{"dataset": "retinal OCT scans (Kermany 2017)", "num_classes": 4, "activation": "gelu", "mlp_ratio": 4, "fused_qkv": true, "parallel_block": false, "shared_expert": false, "width": 256, "optimizer": "muon", "orthogonalizer": "newton_schulz_5", "adamw_lr_other_params": 0.0026, "steps": 14100}
Rows from block 5 of a small image classifier, named by matrix and row number. Rows with one number within an expert belong to one neuron, the router's apart. Each number is 128 + 24 x the weight over its row's rms, rounded and kept within 0 to 255. All counts start at 0. Numbers have three digits each. After the name is the row's rms in percent of the matrix's.
Before each expert's rows are labels from the 100 images, of 14848, where the router gives the expert most weight on average: "strongest on" is what is common among them. Only what is clearly more common there than usual is listed. The data: retinal OCT scans (Kermany 2017). In brackets: how many of the 100.
# router: router (model.blocks.5.mlp.router.weight, 32x256, trained with AdamW), inputs 128-255
# up: expert up (model.blocks.5.mlp.up, 32x128x256), inputs 128-255
# down: expert down (model.blocks.5.mlp.down, 32x256x128, transposed), outputs 128-255

# expert 27
strongest on: finding: diabetic macular edema (99)
router.27 102:103168114114121091103135155107103119146164153128136138102126145130120140137145127127181173118134124153119156115147143102120157111167138139162163174087082168125093159139163115099138142124129148139120159167145149119147126156166079163180144135116143127166100140122096136140117130112175100109131126119115118149148096102117106114178146127162098107125127099088151103132160124133122064128121
up.0 089:131123149102140160107105121139162167090124109131149145109183123125111110123128131120123164134087098103149096088124121117128124136087149121127147123117101162148152124087168120174140140167143117097131114136158114118123102130132142116105115169135152127128115101116133132129114157191152166093136109147151134146130126117166107143084129113075123111154114146139137158098117120135113099133112
down.0 083:115143125134126124165134122127097136097130168146165111138096141160147133123111124114148097132150089133146130139165126128107152107114149165151125106110113126118068125146094130116098116119138149124112164120156141106131154117137126135139141107143119130133142135140104144126114127111079083140130155086093147045125135147122106116141129142124116096118151078132127168118159107147129121069119
up.1 078:117148176147157102135131129113117158089148151141138143156116126146169115126142144111148107117154144083141123091131103120151117132132146147102172115089122088157111145149127128094121121112121195099102089124121071136103134140105115146131141128149160103159157154129169129135138133111130118149148126147103168093124132122104121135124111051128130137121120105123127068110111113122166108170167
down.1 082:155123115138090130114152062143101141139115184145086102093132157113125112113145124100126138123150171179131105169165132174147067097095099129094123115142156175131121105123099163105075103106109141113104147158118129185141136163167147139138173125100133104137133136123049103124099119127104128137104125157155127130147167135128152134105129082118128139124150166126144136110113095103118150110124
up.2 084:123111141139149113122128132149116140146138151127128133137106131129142153108135095146104087143169192156147098189130152141133146103083150119154125142169161104136117142120123120101132127151092160132126140132125136096109145134120153131134131157131100121144105045108082119120101161108135150131098078164154108139158141157129145092098106124141130159147177097103113128124122115091161169113132
down.2 112:123106103142137114099143134130113091046162094113090113149097127130112112121131132093135082136130155143107118161180111139130113151143116110096128112159127135131155119132099079157140173117098130105108187128151122166131140147113166136120155134125152095133140162123146126131140126098154132128130131177138145084137134125087087122131123148126164172145139172142095080143141125144132127113173
up.3 067:111129193131111136140172101154167141112104129148107102148129175138127116121128115137119124131123159119132153137132109116102087082096132125108134136131121114104131116107145127157129151076137125058124082111107144127131125112151124165137113169071170164138154118099092136118095091141141146130142132130100115144079081133155148158154119116132153161116094161142132152135144123157104111170163
down.3 072:126108148120118127138109118110106121117153120110096113147138112130128111106118125136161181124141129100128114156127131100116117178106150129138139123102119159125110122129080147122085115126161145150148120136155101120131115128056140123105121151103110099127130109153142099145138149124147176086123145126118089105062129102074128166119125092145174103108138109142166149093117128098081155081073
up.4 145:159082115114111160100104113140143165075135127134129157126175149130104148141100118142150113123119143136144145188134114099132117164063113118144108123149093124135124105122150161094109148160108143132152151126112105079161140122148122132102147110136128125155202138154162114135097173139131084138086115126135119151128126135110113131100124185123125116132102132129129117131193109107135150143166
down.4 132:151142129131121133134139181127157114088114129108122121183099113124111123117131117139144209135105149111127127160171136164182142138159123114159118151102138115127134095121018138147142119130131112133137153101127121134139130152071108126135142141168128135119089137135192117133128133128128148126110128079137136101086135154093128138143114150116155122113110150140095172159120141132157110111121
up.5 112:128128127160152120060138142116102141155112117114125130137114132163101109127092152118144131118138083099119152083077133124046135132157154121138160122148100178103107140137107138126174120138137136132162119097125131164160117114137098133126121100145112114139111189126114131113129116148118036141143126139077147122143122138109131130165125102117140124157150145147136128129143145146078102126113
down.5 107:156103102099164118125104095127136091141133118123076123137110106116097127108117087143122111154135189103106136129171108158208157157164136153152122108141161113127149128130178131138070113090126117124151166200112161095120149147098096123141129144153136148122123131137121151129147124071147120139091137111140170119136132117094114115126134189124114127144087104115139128148136132117116158164138
up.6 079:146097120144099128116120126112150152154132119140144110064151170096129114129119158089113112164149121139094116118122134147123102155125135127139165130080114130118124088114156129119147138137079112140123105127099174122114153129148135131118162137120090119116110136080094136111146121124112118113123091155111130109107144116145134102154103158103147114143121202093172126115100124130104126121132
down.6 101:125135164126131126144131152149074094151054166131147126131166124134097146134111089147100137108125074126140148155145127109132154085105136114159129108082134155127127170126089131120073119101182099115103109096131121118128115077123160127141087109134125141128132115148167149139128133114137162154152140130142160124150116124110142112134119194142113149134105117138144140151096134122149140128091
up.7 048:165119145122131151093110137114112158117113140120165135124130164128114113113108123145155137113118137097158119150122140109149142132123135123146138129132109114138115134111117125122134130108134126119127148114145132153107102169077130116095134130152094137128139127133131140116160119130159116166101104117163133160169122137131206135160142182152121118109139107129177114147111126157090072098149
down.7 055:139116112139107135174102153092133127189115148139127129149147121119134113129141168123100157129120147149140127125139057179122119141128115123121135144179090169142132086114138112117130094136139136103107135132148160137114131121141138135145135123158153100121112145130145148147124144157170119085121132139117143111085133100120123135132101090134159088128110155126103164115156145112146164115107
up.8 065:097178112156145126170151131120147133093154129120147158099153060112099137096061125139092123112080120132112140134136137119140149105135119137141102168166109092126120128139121138074121107166130140128119110136125109130172118147215142150145154163139184147142132088120122107137146138142131148140113154099127158146150124156122099132099121140151097085121165117113108131109113103148161149106095
down.8 071:122107130066117145082104113146134129104093121150088159148133119106139116137138120171130131119126136127122094148161049095158147143099142113115105092154144151127146081142133107167132140110100111172142148149127130099112155118060137114142091142121142121124134155100149161143120126112132090100159141190146151146159122140135147117134126114121098133132111153127080107140095118097130130174206
up.9 099:150162132147159123166112098164143118135115124137135125132168152119112148124097113128166095134086063113089161140136132101097160126155124151163155139126140178099139109091107134179179093133172127123130094169130091114151085142110086092148088173118091118150155128141136114128102070137077144110137151112140095169115135114135120122144134143120107116134136152129149162155088133114080107117149
down.9 108:150116164094092126109124136138156133098145087129113138159111140169137104131135133110086115147109200082130125152092095186156098165107144139165125130169126091135103146130129118149061119131085127129150118134122084156117164115121191133145137117130140157124109126121087124132113122113162121148120111159134190116140160153153129155126130151139140162138125078104107131166131131117115135090126
up.10 119:122161148150044100098157122102095108148161120128123095146107123137089120138127114115101133118161162104120146119146142101142098184155104118138135155094103166120133098139099115136093164115171121172106073091144167119121124141118125120093175159114135119141101105179098128129155127107121105126134100163095145122093103122122145161139115115143132155102115111150145128140121124102129087120168
down.10 119:131138076095149136115112196126140129125145079133096122122139124125160133119131150145103080128136066113124118137130089154129127158114133130090130086159146077123120137124140142139098068160109110050141167137119138151136104113115110117133147106127105108122115183106069117131129132117134126133139140115124131149112115133141121112120123112127122131125155094130094087112151129117135140188056
up.11 065:124141109108138122151140144158145130130106152155140116166105129106144140128098151144137153121123091100125126152139114137136124168102156136146113131131116092173162082122121122103157121112112141094132091073170123137146114112159118136130163154119162158104130146150134143148145106129117152124122113160128140118118163080117137140167118149085135122104077139154120138164125113138088079178190
down.11 065:138094127139136138126152146121113161100111148148120136149119137151079102112129112126100179149120078158134128116201085110089134126143122137095114064158119127141163114130069141139146161145096125174125116123143105126140156160126124131120133132130116155127155169126121137095130119197131128118132079117126095132122151125107110142145124098117159129130113086153143137136084121142138156118111

# expert 7
strongest on: finding: diabetic macular edema (66)
router.7 104:137142141120136115128116158141125147142146111125119151128151152118167127168083164092107099122099119113093121149149128150149145142136106134097127138086123113124155169153168144141130160126159116118128144136156139162142098168116127101144109121145144128133177126083089077096160137132121150137108094139106140109116094107146089159157122143121130111087094065128113135119107119146115126120127
up.0 097:123160152093124112163158102119128139111121156113097098138114160058108146148145108096119122129117102125119100115118126127088115092090134092118116063111130118093105065155137160125155113100120150168178177182157128171126134152171099140105124119132144139134101131089151138147126142124149128137167134175067151131148143125122160089161131131097123120133161078087150108146114128116153120127124
down.0 105:134126145154175130077151122133165113136125115130115143131131125126134077118133137110158136093126181146119151135140116164163156146130128118105141154124113188138139125126112105098129153139145128150122121117140106112111137121076149134134133143085136135131116136112119128134102133140138121123155103128130100210091105170150084134117128100138115099101156118115138096081100158131131161170124
up.1 116:119165148157138131133127144130135091147140139109120134178111137143102120179115158108120128113110155117100077173152137104120100142101116107092135106177172131139115122107144153137150144129141141049100143139096177119146102122175134115110135137108102135140116107108116091108138104199141156124118087118165094153124135147120112079150128124124139123111097092092111102158099104148141151132086
down.1 110:134112075113174132100149077112146153119100136132170121141149121150125128140128076082132110139116102165117127144100120130100175144134145099082128120121123165132107112140078156120154128133111125114093148182145133138132104140139150135129134143177124145123127155108145177132150152143147156184080119118137151170150111088128083129130127150128123116126120143129146118140125125160130143098122
up.2 104:114117102152180128135138139138122079090148124145150150178126169119122126144097152139132114117103180183090121180117132165159126199115102123136178136092141119142124182117102088132113137121135135096146125126140105172124076124088131120129125179097119125133101107083094089123111109136122089144152097107112140137144126170145133156105140150106126156127118117101161114138129119082139112070098
down.2 108:131155143149133107115154058154119150131152142130150151122145117127119148128104141117150152124134116134121150112064115143092146113116153132120161087170158131133134149117118133117137123108149164148149145158121110128137097133089177108102143123102126103132086139116137119138120138085123095147078118132118158136088141150079136112118126086132126117132138122121133110144116101121192105058123
up.3 073:126137112118097148136112181097125142111110132135104124144084134110164094106150151119119136124125158149130138078082126170100114118135112129116163143138188153113129154179133096131136089131110116136113096119116096101074082062125125096149141109134141151134145109144083117142084099126141128118100146133139161118160126158153143163143106173185129150131128141088131136102100120103085142143162
down.3 075:134129148162184137111138109126082130083117124125146126138129132119098128120106091158118083128147107111111131157093159123144088126151137134153116106098100103144157111135161122120141125124133156098131144138133093136129157138123091117137159117090124050155116146116138125152107115143117118115146162107135164093131110187114076146179159128114102125132134128094174154128114127122175144221161
up.4 094:156123176154145150136116113156132066131154119114135102113125124072133110120149123101165155141130128113148175123138127110104116156111125124143137147144105113123101091138108136173148140091117147109097182150130149132144116143141119109117137119150174150144137145116123100121067108135134098133134093134118095138157144143118145121143128095128117112100135136203076116172137122161117155170141
down.4 112:145110102101130115116133105101146109127102176140113140113168128150117159133116119122107051113132122103139112106174131101124049138093140146153125123139129118132141108112106107102069109129145108116149117101120125081125142105169131129128107138070142052126157136124149161129122128149124154145116132145114149130103113084171127124115126151107123144132121135108169097183152134083165155118142
up.5 096:132092132162099098109112114127135119160132091121139180143148124126106132102145122089100150148176136138140122168144118133109120163102111133081118172133120150114108127131177150096165130167111103138110124148152159087149125176114152103141122143161129129133127142109160089140145148080080086123141104103174078119101142118138106126124103125132102136135138114108113162091101088093141089098165
down.5 088:115111119109154138111112110120122128128128136132103139200114132125159124150109118137111119127148157099133130114146180126086121144145114131109098149083120114134186155112113165118146123141110085117137104055110136155145090180157128119118174130142118092122127127124162145124119123160166118151091140138134117101148128132130113124115134141108141130129109140150143125149148118144137141070168
up.6 122:078131138128145159124145122174099139145104093142124142099073166101129148095138152080116173159130128130117100163101137121070097174127143129126120101125111154108117124136099120121131168144135141096113147153165114170158165113141146153129108144106131112123114125121171106120130061130118132139128104155141128096103093142130114089140102151143138173140130167147115143110115108095177187117148
down.6 096:109113123146111136149122162131123161096154129121126130140158142171129092140129112105153116113141124174127119126102136151141090104131096093061146123102127106134119177153154134121121140121139133126135174108112106118126174081135110129131151137108135095137116153119104134132143115100072185142118139126132153096153113154116117156161133158124149118135163102122169130092165134134064085191124
up.7 100:161155141108126108087156155135094135128124062122147108115127126151150132126153119137127125165131139117102184108114122148117096109100096077126145155061170099132112143124114133147148120135155174104161130141133119122132154107125120141136101127169114127149154124104097131169103125129127156135152183170146157132111112148120176140146139135121108141148158127181124088101160117161139147169130
down.7 107:132131120108150131125114162132085127068046159116134111117156122110133134119125105141120112103123108094123138138088146103113138150128104099109146144120131151112136104126114133107133082143168148073148137143121139101129169106105111126142143141059139105127182144122178134089107125145143138155123142152085137148124129132129140114158127094120154120128103124144111142134167137089071147153145
up.8 137:078197084146156119114104142096138139123100109180112130094152102165148116096131135152129129154119169100144160119136096124083134159154093136099123083131135113149179117125157115178142121145126084155115119123158113140109115151085144102146069107121104145109137092100139146123117131121114146156131135156135143101119144085167124133124099118114147084135088102130104123070122117105112123111148
down.8 117:124120100134086148115123140122137143121127108119112126135150087113121168148113144127080130122134106142123124131173147114149133085111153129150112153108128104130143199121100147156147131168152104109141101122119146089142113122106106118131114130154108119116137057128113130128114134116169147119177108168120163114087116137156151108150117097130130120135094163133112096142120137158117059177104
up.9 114:145142130147122102161092130152128088076132129122119144149132137122120154092119126122124135133127136110135134099134165126130130120153148105116096162074144136116142155154161144122112123103116113115132163144112130141172145134124124098142141154177115130101125165112146116095146148158133138106124105147083154080148128084192119135128115121084104121095132100109137140153081098141172169135115
down.9 122:119134099111098116130142073146132131124078096121067113128141145163152121141125115151156146128133138172114148129115139126114169125134132128123128126132140131130132136131106123140073163146076102132124161181124139188138080136108133120133136148129121121130131142130136086143117110106147115139084121112114118125156133125158136144103134133117118129117124148129156131068082132147129124107183
up.10 076:071155131162172113137148113099142118096115127112121124103115156172170091158137154129130115107109128112102149116102117186136171098156155092147121110052142114111130128144064163147105136159160160135120127125140106095119132133144156112140094186095151128149068163147117112136140113107090094131117119121150092130159085117141126136162104151103105050149150127156135127151144162128143148119111
down.10 096:136111110109185133134131183128145134097132174131137118141133115108115136131133130125162138115129083069117136147152117110074116136101131136140147142153144089115136117116162120118099087119149159161143182153144112073140094108133109137112125125133160113123150143101153122130131130160142166133062104126146125128174140086109128134110120166130168125128151158119094113124135078136132147082117
up.11 128:146157143144170129102118136108127129120142128133116124151146152142128124116084138132121082142078092116111099137138102160113122140086132159086107102168124104167127125144099160199100146169138157081093118139144119169142114164122150113139131156068139161113153109089120138129122104149120151140142138189109152114146138112153106114136113134151136111113111084110126133130097112105157175153131
down.11 124:141103132097116137107114127103134102080112124129118112159127134146146097138126101143089158112124122126106136126120149098198176144152119151082141129137144127120117156121099150133132121118097137160131169140104125118126105098096065136130139137123078097133127079134135183133110140100130146119152123159132170146165097124116158131124117118137098123131144147111189134111137132113155107108110

# expert 1
strongest on: finding: normal (90)
router.1 090:161107163137116125124153124092099146136110097138153102160112130158121140116163101139131146113169090154100116133107122116089161168098142169100099115102135119143116089162121088142148098124111131109114144125154116096099137125117135173152153158105102152132117122155139119131116115124118160124132117137138103147093105101108109123115136130193143149115142165184125147144084133161126167146143
up.0 161:126126132141146091111109121141134110132108153120131149140144139108158124142157146104123094126081118148126122193152126096141140133146113136139163143135113149113124144150142135160141169151093150139129101128096091145131130142136120109117074134108123129119172122135135177126145169143148108154142150093135144153133128119148131147131113138148123126151164141110144131154133140098139074086113
down.0 093:123128146068140119160135116118120126095153134129111110141136119133167148124119084123144154131111139128122129104111137096118121133134100152101111116110147133145126093125148133093116112125105124182140120097106128111119159102125118126140125161116102185118092185143143169122102115188114142105138122096151170129162123138067158093104126127114149128136120109126123131120126126143145129171100
up.1 086:086113151110163147133167153151127081094121172149135144122146116161144111144101105113131151105125185136166166105127109105119075128127109144113097113035146148101142135138156137123150108125117094129130064112121100117111140120131146115129108148105107172158157134123141117133158123109131144158122115131161116067120120092138085114137132098130166134167115111115084156112115140107126102123120
down.1 092:127127134141105110131147145116132155110168092143157114086142140120139133115137123108130098129131143097115127087165148150126127189138117147118121083137087131118180157145156136138100174187069083144106096140128133129137127099102161138152104111101135135116137083130092153120116109048124126160125127119124155142128103110173133115155121110133143129119122103144044146079174146128136134119126
up.2 053:136126153125125124116113130104130126122165199138121126107131130154158189149130125108105112149143097112132092130104141122131151129118153143150150144106124106152147117135122106166134172149115121126118159146137116103163134189140098109107179138132150116152135130131134124111165086135160126097115100120127141143106122149150134105145073125164127135137138125101104117152138099106100091128122
down.2 077:120127149145132119148098158134139130138127094102143116150151121120117107140150100151147122125111170136123107119129137122125119068117109125099146101154115195128138087109098112141130138124136169151131130103135127153115152167146109139147133157108126168124111152122083090112119117121123149162146132150135120113124111075151104118113129150113102121134122145125177148147135137138164145119126
up.3 053:102104120146127143086132088118142111162152136125137117127150125153121104150090138133114103126134113104144120120072133112147123154106136113119169121090137126129124110154120127174101131119123145134106151114168113104115107136132131138143093102149170132133170101154175146141150105122172114124112095079110134132135118155151122160147132120118135110135143209119162123113110146135113113115108
down.3 047:158149103116101114113139159137120135097078120125148150064114114123122136124137102120158162123133103162121147126115193098113132137159089135085119124097100139109143145131149108115077125132071120098128137096116145148151150170117152146152101140205090128121085181159093083152122132112158112122185119125114158124118132134108168111121124122128134104126129068132054108129163118138126118134076
up.4 090:150127124114166123077133133122129127076116119121115125135187132158125117126131132121137125134136142129132117132143108101140136112145099100167148093091130120109160166113143121164107099133151140121102076139098124106118074127116107106150132174133168121138152132128110133159122130146186099136125128193150125164137120090147131127132149110107135113110102149168144107165101138159125094120105
down.4 111:137154104104124109128157121095144149115171148130102144141117120116119133150119107169122098131132088057132116133132133102034081125142133136123108167168118098136085102133119101095138143128102162169171180145154140140123137109152125127116134118164120178141113131139136170130136127089122143128097126109135106150128119103144114135148124170145122113124152113147143102170111124147085127163096
up.5 036:088142164131132152129091140172126124160096157127146159079118116108111101131111098124151152097154133074178155143131109075099058166126102140145132131127109143123143131129129129150138112106131140067139119158104150114100163104118127095146085113117079145103118090073138140095202125152137115156100170127100143095135138138114105104149095154130135128120153207117129112142112153114130112115107
down.5 042:129109087142083150124145125118142127041154114122113145154163162155161125116163142122157116102085135140102124134137145117169179125170126108138138108127088067133124054112088124122095138146090125137132135086112104149105113099174137116122147134142114175127128186143136108140131158144127188168171148122136139141097129173146143118140148136128114151165138092155124142103134139116119113138109
up.6 088:094129130110099168109135102129148152103144139155173114130109138130147114159058145105149125115143180163101115119139119117109111149169121097135169092079113143127133148144117117157144118140096133129120045142112156125101148097105094134148153128141121144106085118129123114139145146128132122155100137118134138139156126179120129141136160138117143167134132107167144129133102140114134144129146
down.6 101:126121098114135125149111122113137100085109119132098118118128151127109128122120126169109102121143122067126125147088169127155183134109128135088130126142139100133165130119177122132090126169190123159128139098141114126137120101152115150122081113151155161131158121131073185138138133124170137132135133179125176153107111134179152126119136111149157123137142129149140113108128142143123130140135
up.7 098:147127109082165140140085076121106118086101112124117113151149145130111125104151130128154134140140152127133181135158102188093125141137126128119098116112108105119139123121160122083192131123110193123148127188121098102159113089098113148120109118145116139137116103104114122146149081125119122138104133159119154154131115117156100124185112144165137154117163127140152162108118137129140110122084
down.7 093:105129078134100152144160142125161124167132107119142131138114131118132116141126117135130157143128141159129124123132153114196155114160129132173135169106133174135120095131108110121156119112095117129106138087148148159138155149201119142143136129120097130126117124121146127118123125110140071120143115124119124117094126119094102107134128104148095102153101115125104090147056121116090145104156
up.8 037:139153109120110106105108104128073119069120144131095123173133136110077117106118157153115144123106155145129107146140149135139137099139108155155106156121087127107170117117163093116136134097097099154162127152148097122117119160102117125155116099142136136165096116138102151107184131132120131147140112160125142140116181147174132101128123182114122117134092102154173139140167121090127135134074
down.8 053:111091131115080122166162146124179124080194112097135147107109133140109124161166120128131155139119147143113119112155119106129117121115158135141105151147143137129090138116117130122142151124122137143144119168083134145129131143183127156118154149153141114123159114105130124105142125118082116118091123122128055104150117116111156097126137085123114159120149145099127111104110115143136119104198
up.9 081:160106112098152106116123141135136110113118097111144112111115098115090137127129116146131149152093181115118119093140127137172163101148153089114112056118114150129088171075117118122109163109081111151125144132131119097120148123132140129146095141153126160122148143134132113143199130147132134113148134105136128130176144136129146115130117187195111146119133154107112107139104134093111150184129
down.9 100:160092155120089153111111116140120117144162119117151146128142129146118111144110121120098102103130109147113108149123128110100133106094143115124134145125127104114183109128089140130093124127146143141115167089154136148122138133117130122129165126176117112136122121129126181127131146120164139165132114204141154117114120127123150153129119084110128126117128124143146150080125145144197132097156
up.10 134:118145138151145134151121136124142170108139133151110087083125130155123111137105128142091173123125113133147148085117117136085170127135128135079168108155122150110124081093119110135145132150141089135095132129098160080106105124097128108132131156130134149120070154166101118126162133134148061128128138106084145102100148142111127109149124127076142121130099092148118155115150138117090142132181
down.10 132:130120129095093126071130134129132144159091111130180149163161137128147134106130105124121081138130116115126123152152106156187149117129152147160118137118143119129181182146077132166189180115152141180127121073126121148121125063119143126104086138155138148126160137137120122131123131113104144111118141138120132140113112100155147122142121153127124126129136141138133122167142130135160151172087
up.11 073:128164156143114129134133112120119073130135156146131133153141109166157135133118110115117117103121168181100151118163162144155152137139113132146125111086158107130147120097196100108121111135107126085114130154124062130137086124161135092099144130103073111114118128091138133135180128116137165130109102119142134101118118119156096098169110112118118184193135136149115144152123148100096102109145
down.11 065:127107133139121134116108146172156124107178104107154149126128111116144140120144112130190094117104173089117134106125141129125119139203126128112106115163122114127125146124133121131081192138156091132097127135102102179125159189118143132143112158134107092126143188133141093113128140103167098159125125126165111134122148128134120139124132121166102082142102139133110136078151133166126118117105

# expert 10
strongest on: finding: normal (87)
router.10 080:153114153097134119119114090082116147125127113142103121158123157106128126104130116100084129142156093150080128128094103138120142163096121133110112126109073157162134116124128143082124154152091130135124146148142137087147127158122148098114146099160122155130140130132160124117109156105103166115135122124094133169150130131102090111127128120117149154133154135102129108163083138108103152159106
up.0 095:136092122122128153101103162125127114081118152126126116096121135109151102113122105106111176110126130125143116133121142151165104128072114107162139156111159135176115109126136118127183156169135126146099127109110099139141103170138099144123124107149159140131138115158124156144164184125109166138154078131138119093139120171127114145122119175118106128118161084132122112126102145129129155146127
down.0 122:105136094095112132145109136135129182202146122124096124119115142171138126148111140124108166115124131123116122114151118109109118136091111095111134132132122118114136135139104130109128149123094117128138135082106116115117109104156156148132137123022150098136156140123156098118142124141088134171119145123103112109111100133129120123136129150137156171135105135122107137158099124118168151112135
up.1 070:130129148098121141149111109155135131101125113091107149133123113075151150124153102138157125114095137086134097097132146142168052119135130147100136106126092098148147129135159136144113121159137105132102111131103105179124149133144145152148100102138145125163141133184175139138152102099114134112128111184102117113099098149098133146182143115127129073144092155133125138086158125135166112088093
down.1 082:139142093116144139133140081133100105134077138132104116139129114106108120141147137139131156112132176160115140132174119170059097120125121146182139099124127172133171119128101127153090152131136162146130139146151133125122158091102119120150110125115098105122104098097129071125138128134068136130113119155131153121153139136108134135124129090128119153117127136146152144106161148163179096123191
up.2 043:126105118135155158105135150167184158118110124098133150104099126140099076154118143096158144194127095115138119107150104078104130119129154107133142143121128164085164114144105120153083125086150137128155144106123116123114087078175136166099128150169153144078067121163126131119139113117129129127123145144060145105099111103114089127132100129137109136126121133119135096127134130131174112121136
down.2 036:137193117127074101121126094096098112120113140126149135135139157130147158103153132138077149106148091172127095136130163162145165115136135127133095140181113143117131143096149178106126114172109154155151106130128131098109138100119134129144152126150112123131140094121089118145149116129150115119114117109139135151124124109159136157093147140094107137087135168110138151111153140130169153145141
up.3 171:102110129153167140158145101143154113156137140130154105140138102088128107123118107107156050120145143154132169096129134164101119139181136151144125167111183109130121138116170166145142113128125130157092057103090117104102165108086128159114079127115146120152114117103054110136127133127091108111149126105135122157155123127126143124165125126131124128170126123141144151109164112150146078142091
down.3 124:123138100094167143107114069125092119142128109130077145132132117105112111126134175138110185127126097112136127141111105116113096130118144114147131118131147177132135106118107094153159139148150115108147164146132139109123135105091135123111099123122156190129133126106140084125146125152138121135146130098123093142093122125142145148147118122118131152114116125112137114090148112128037134102112
up.4 113:123107120141153156104106151140113191123141133119152143127131185111145072120100124122160125119129140154109097112077143142129109110174120120129118115166104094122123083122112122116148122153119119150118119151120106138161164159135117116114104114151138119152108117119164128113136154162113158124131148116154138134095121173077113130178126163090131103133084124100108130147158151100127155106147
down.4 124:125111155138100129086128119114107166204095093145130124114141131132136141138129156141136079123110120104132151141113166144105143141147115142114117144125128163128143140125117172131169147113090119103105176117113103205135110112080117140129118111075097110118116134108176155124117133200124115127139136168142169129120121100149099127146132128123139102126107114126117106126090104173153099128108
up.5 122:113173149166111125174123107123134118163150074129104121205120172153127108136126151164143106122129140152103127117136148113108123158124143118078160121094120110111122133135126147102127138098144118135143110147145149125139123110071126130138100138106171126100132154127161121136136103114101118141114120114097155140117135108169157113161106084172130116115127167093110161090131134115159063116088
down.5 108:102137081126168124135124127131132102130102104128150134123105134123081134133127115127129154145120154130141141122080153158127111112132133121106119113089127136121108092111135089144151162139183141163100145169131136112135142076126125127126097111193156126120119143146140116133129128090129150110150136126129139179129136114126116106136128087137075158120162168109154105107086111130117122102161
up.6 079:145076122134112173140066098100075130099113138132122108113151180106125192102144152113087144118161132123128122127117106087136131111111117165155142158133075118128107086121114135140151124162127135110141130088135155186162111137118129152135144112152099170149100096125136106130167129131096108125131081099126117140136121139167161132131147178140103097150147130109117136159152121158191113092117
down.6 079:106137107123121134132148086106134101117143121103063138161116116136139124151148132141140136114141173089129112129144122174156198114159133137085136139140153127146141167121161141126127145139121122084139138105138135116133177121121159123118137126080132158119096138138115087128122127124125126179116128135146129124124109154139112119110133081119090137127131080115146109136143115116120108145146
up.7 080:153112138165091115138144079142134112090128149117113154153134138122129141155137138125107158101134155165156119141125142086141124173117130137085126104135150140117132107149099084087138117126159132057109060150132175128133065129103133129118124141162142098169149166109205126128123108125124123137086107135081085123107104141132123131101131096106128158122152101122176109154081141112126120127103
down.7 085:159112158084120141112126125102131142179180096139157124130110133160128145133116126154109098132109109134133110132083124109203142149103140100128136116184139113119121118129147136110140152149170103145103171146107141154112146146079126126093144119137132151141121123139134095119121133163088135113089122116121121130082131114097088127093127115132072102121138179142124096101133153100182166136191
up.8 146:131111096135108097130140118148097124109124140114137147136136126122154110157124067141174163147117100191116188145091122141131065085137097128159106142137080112106125178110135132132134106157124123152168127113120111138137141065120110135108079142170112119128128154095149139139113136148100174155104136108139108138129111143107118153113157091123119125141168113108169102160157110116110123105103
down.8 122:115103141134115135140137121122151145124113090134082119128095144127135128142142151095091148128119118110133153096077120143159152119126123135112118107138128101128139146127067086168137115132158132121144162149157102132134147089084160118119135142145131105123159153141149151125125136155159115134134150132139084138097120117122119115109137124140132153143132135120146154112095138166083172143119
up.9 149:153133130097144164130145095164140141121139102137097141148145098125149147135134112125106119129117126147107065142091149140123136174134142120094118138157152119114132135116121130104137130168135115106123124086095130098141158132107138125124109128099111118140123125100158093131113141099115171117109097119149110139140134159146145089130138115069134120152127090131138112130154122121112157171125
down.9 149:114111145088074117092098121121120138149155127134131125166123123119140161140132128110110148129111132157131128113095114129141108136100145143104119149095117160132158130125090108160162148133139129093154128088140139136132102105011142137119116128084140173128123108139170112118131129149116146137133123169134140142126112129144121125162135084126138124120091168145161151120139123137095160079134
up.10 087:141124135135113125143141104133101126091147104119095122127178118122168092105117145157143119112130124113133110156107158063095126099185122107090099133138124114126131088143129134088124119111095130106139193108144117134137094142134164150094150167055113080167106183112104085163123092145119142127119115146105088126116156122127148158150121096131122128132085100143145149109152158105088163128086
down.10 108:110122092093148116100147103159136150141099107157185134138113141127088141129126112115083092114132143111133102151134156106150148143086134134133104117122126144126107132119097143144080102128235143166163121120123143126123132148084128118113150129121151111119101137113132121135135125149085123125164108127143157118175118106112090131130125121135148120134107140121145124187123138129101211131112
up.11 095:169152122101081148147109149115127146144134141163144141155127131106142124132102129129085142107143139149102112084146111158166113183122104141099098090121096169166125147171093158142156134140100137093134137117134149158151132143139136141132133155139137161132086160067112122110132115147082128131095116139063146166102134094157165111136137153140138145081052122139131115147109124133098111123119
down.11 118:128103165148147160099121110110116105146121131134117151148126119125140096124120136113179086117128118103133126137101179160102165136139120139123140149163131087138124106116158123108125130117206125150110180170138138147127102137166148117137115126211142135134160094126150141142116124110142156148144110092140130141169118078104139133132140148122118111124128092124083082055091131118093129049151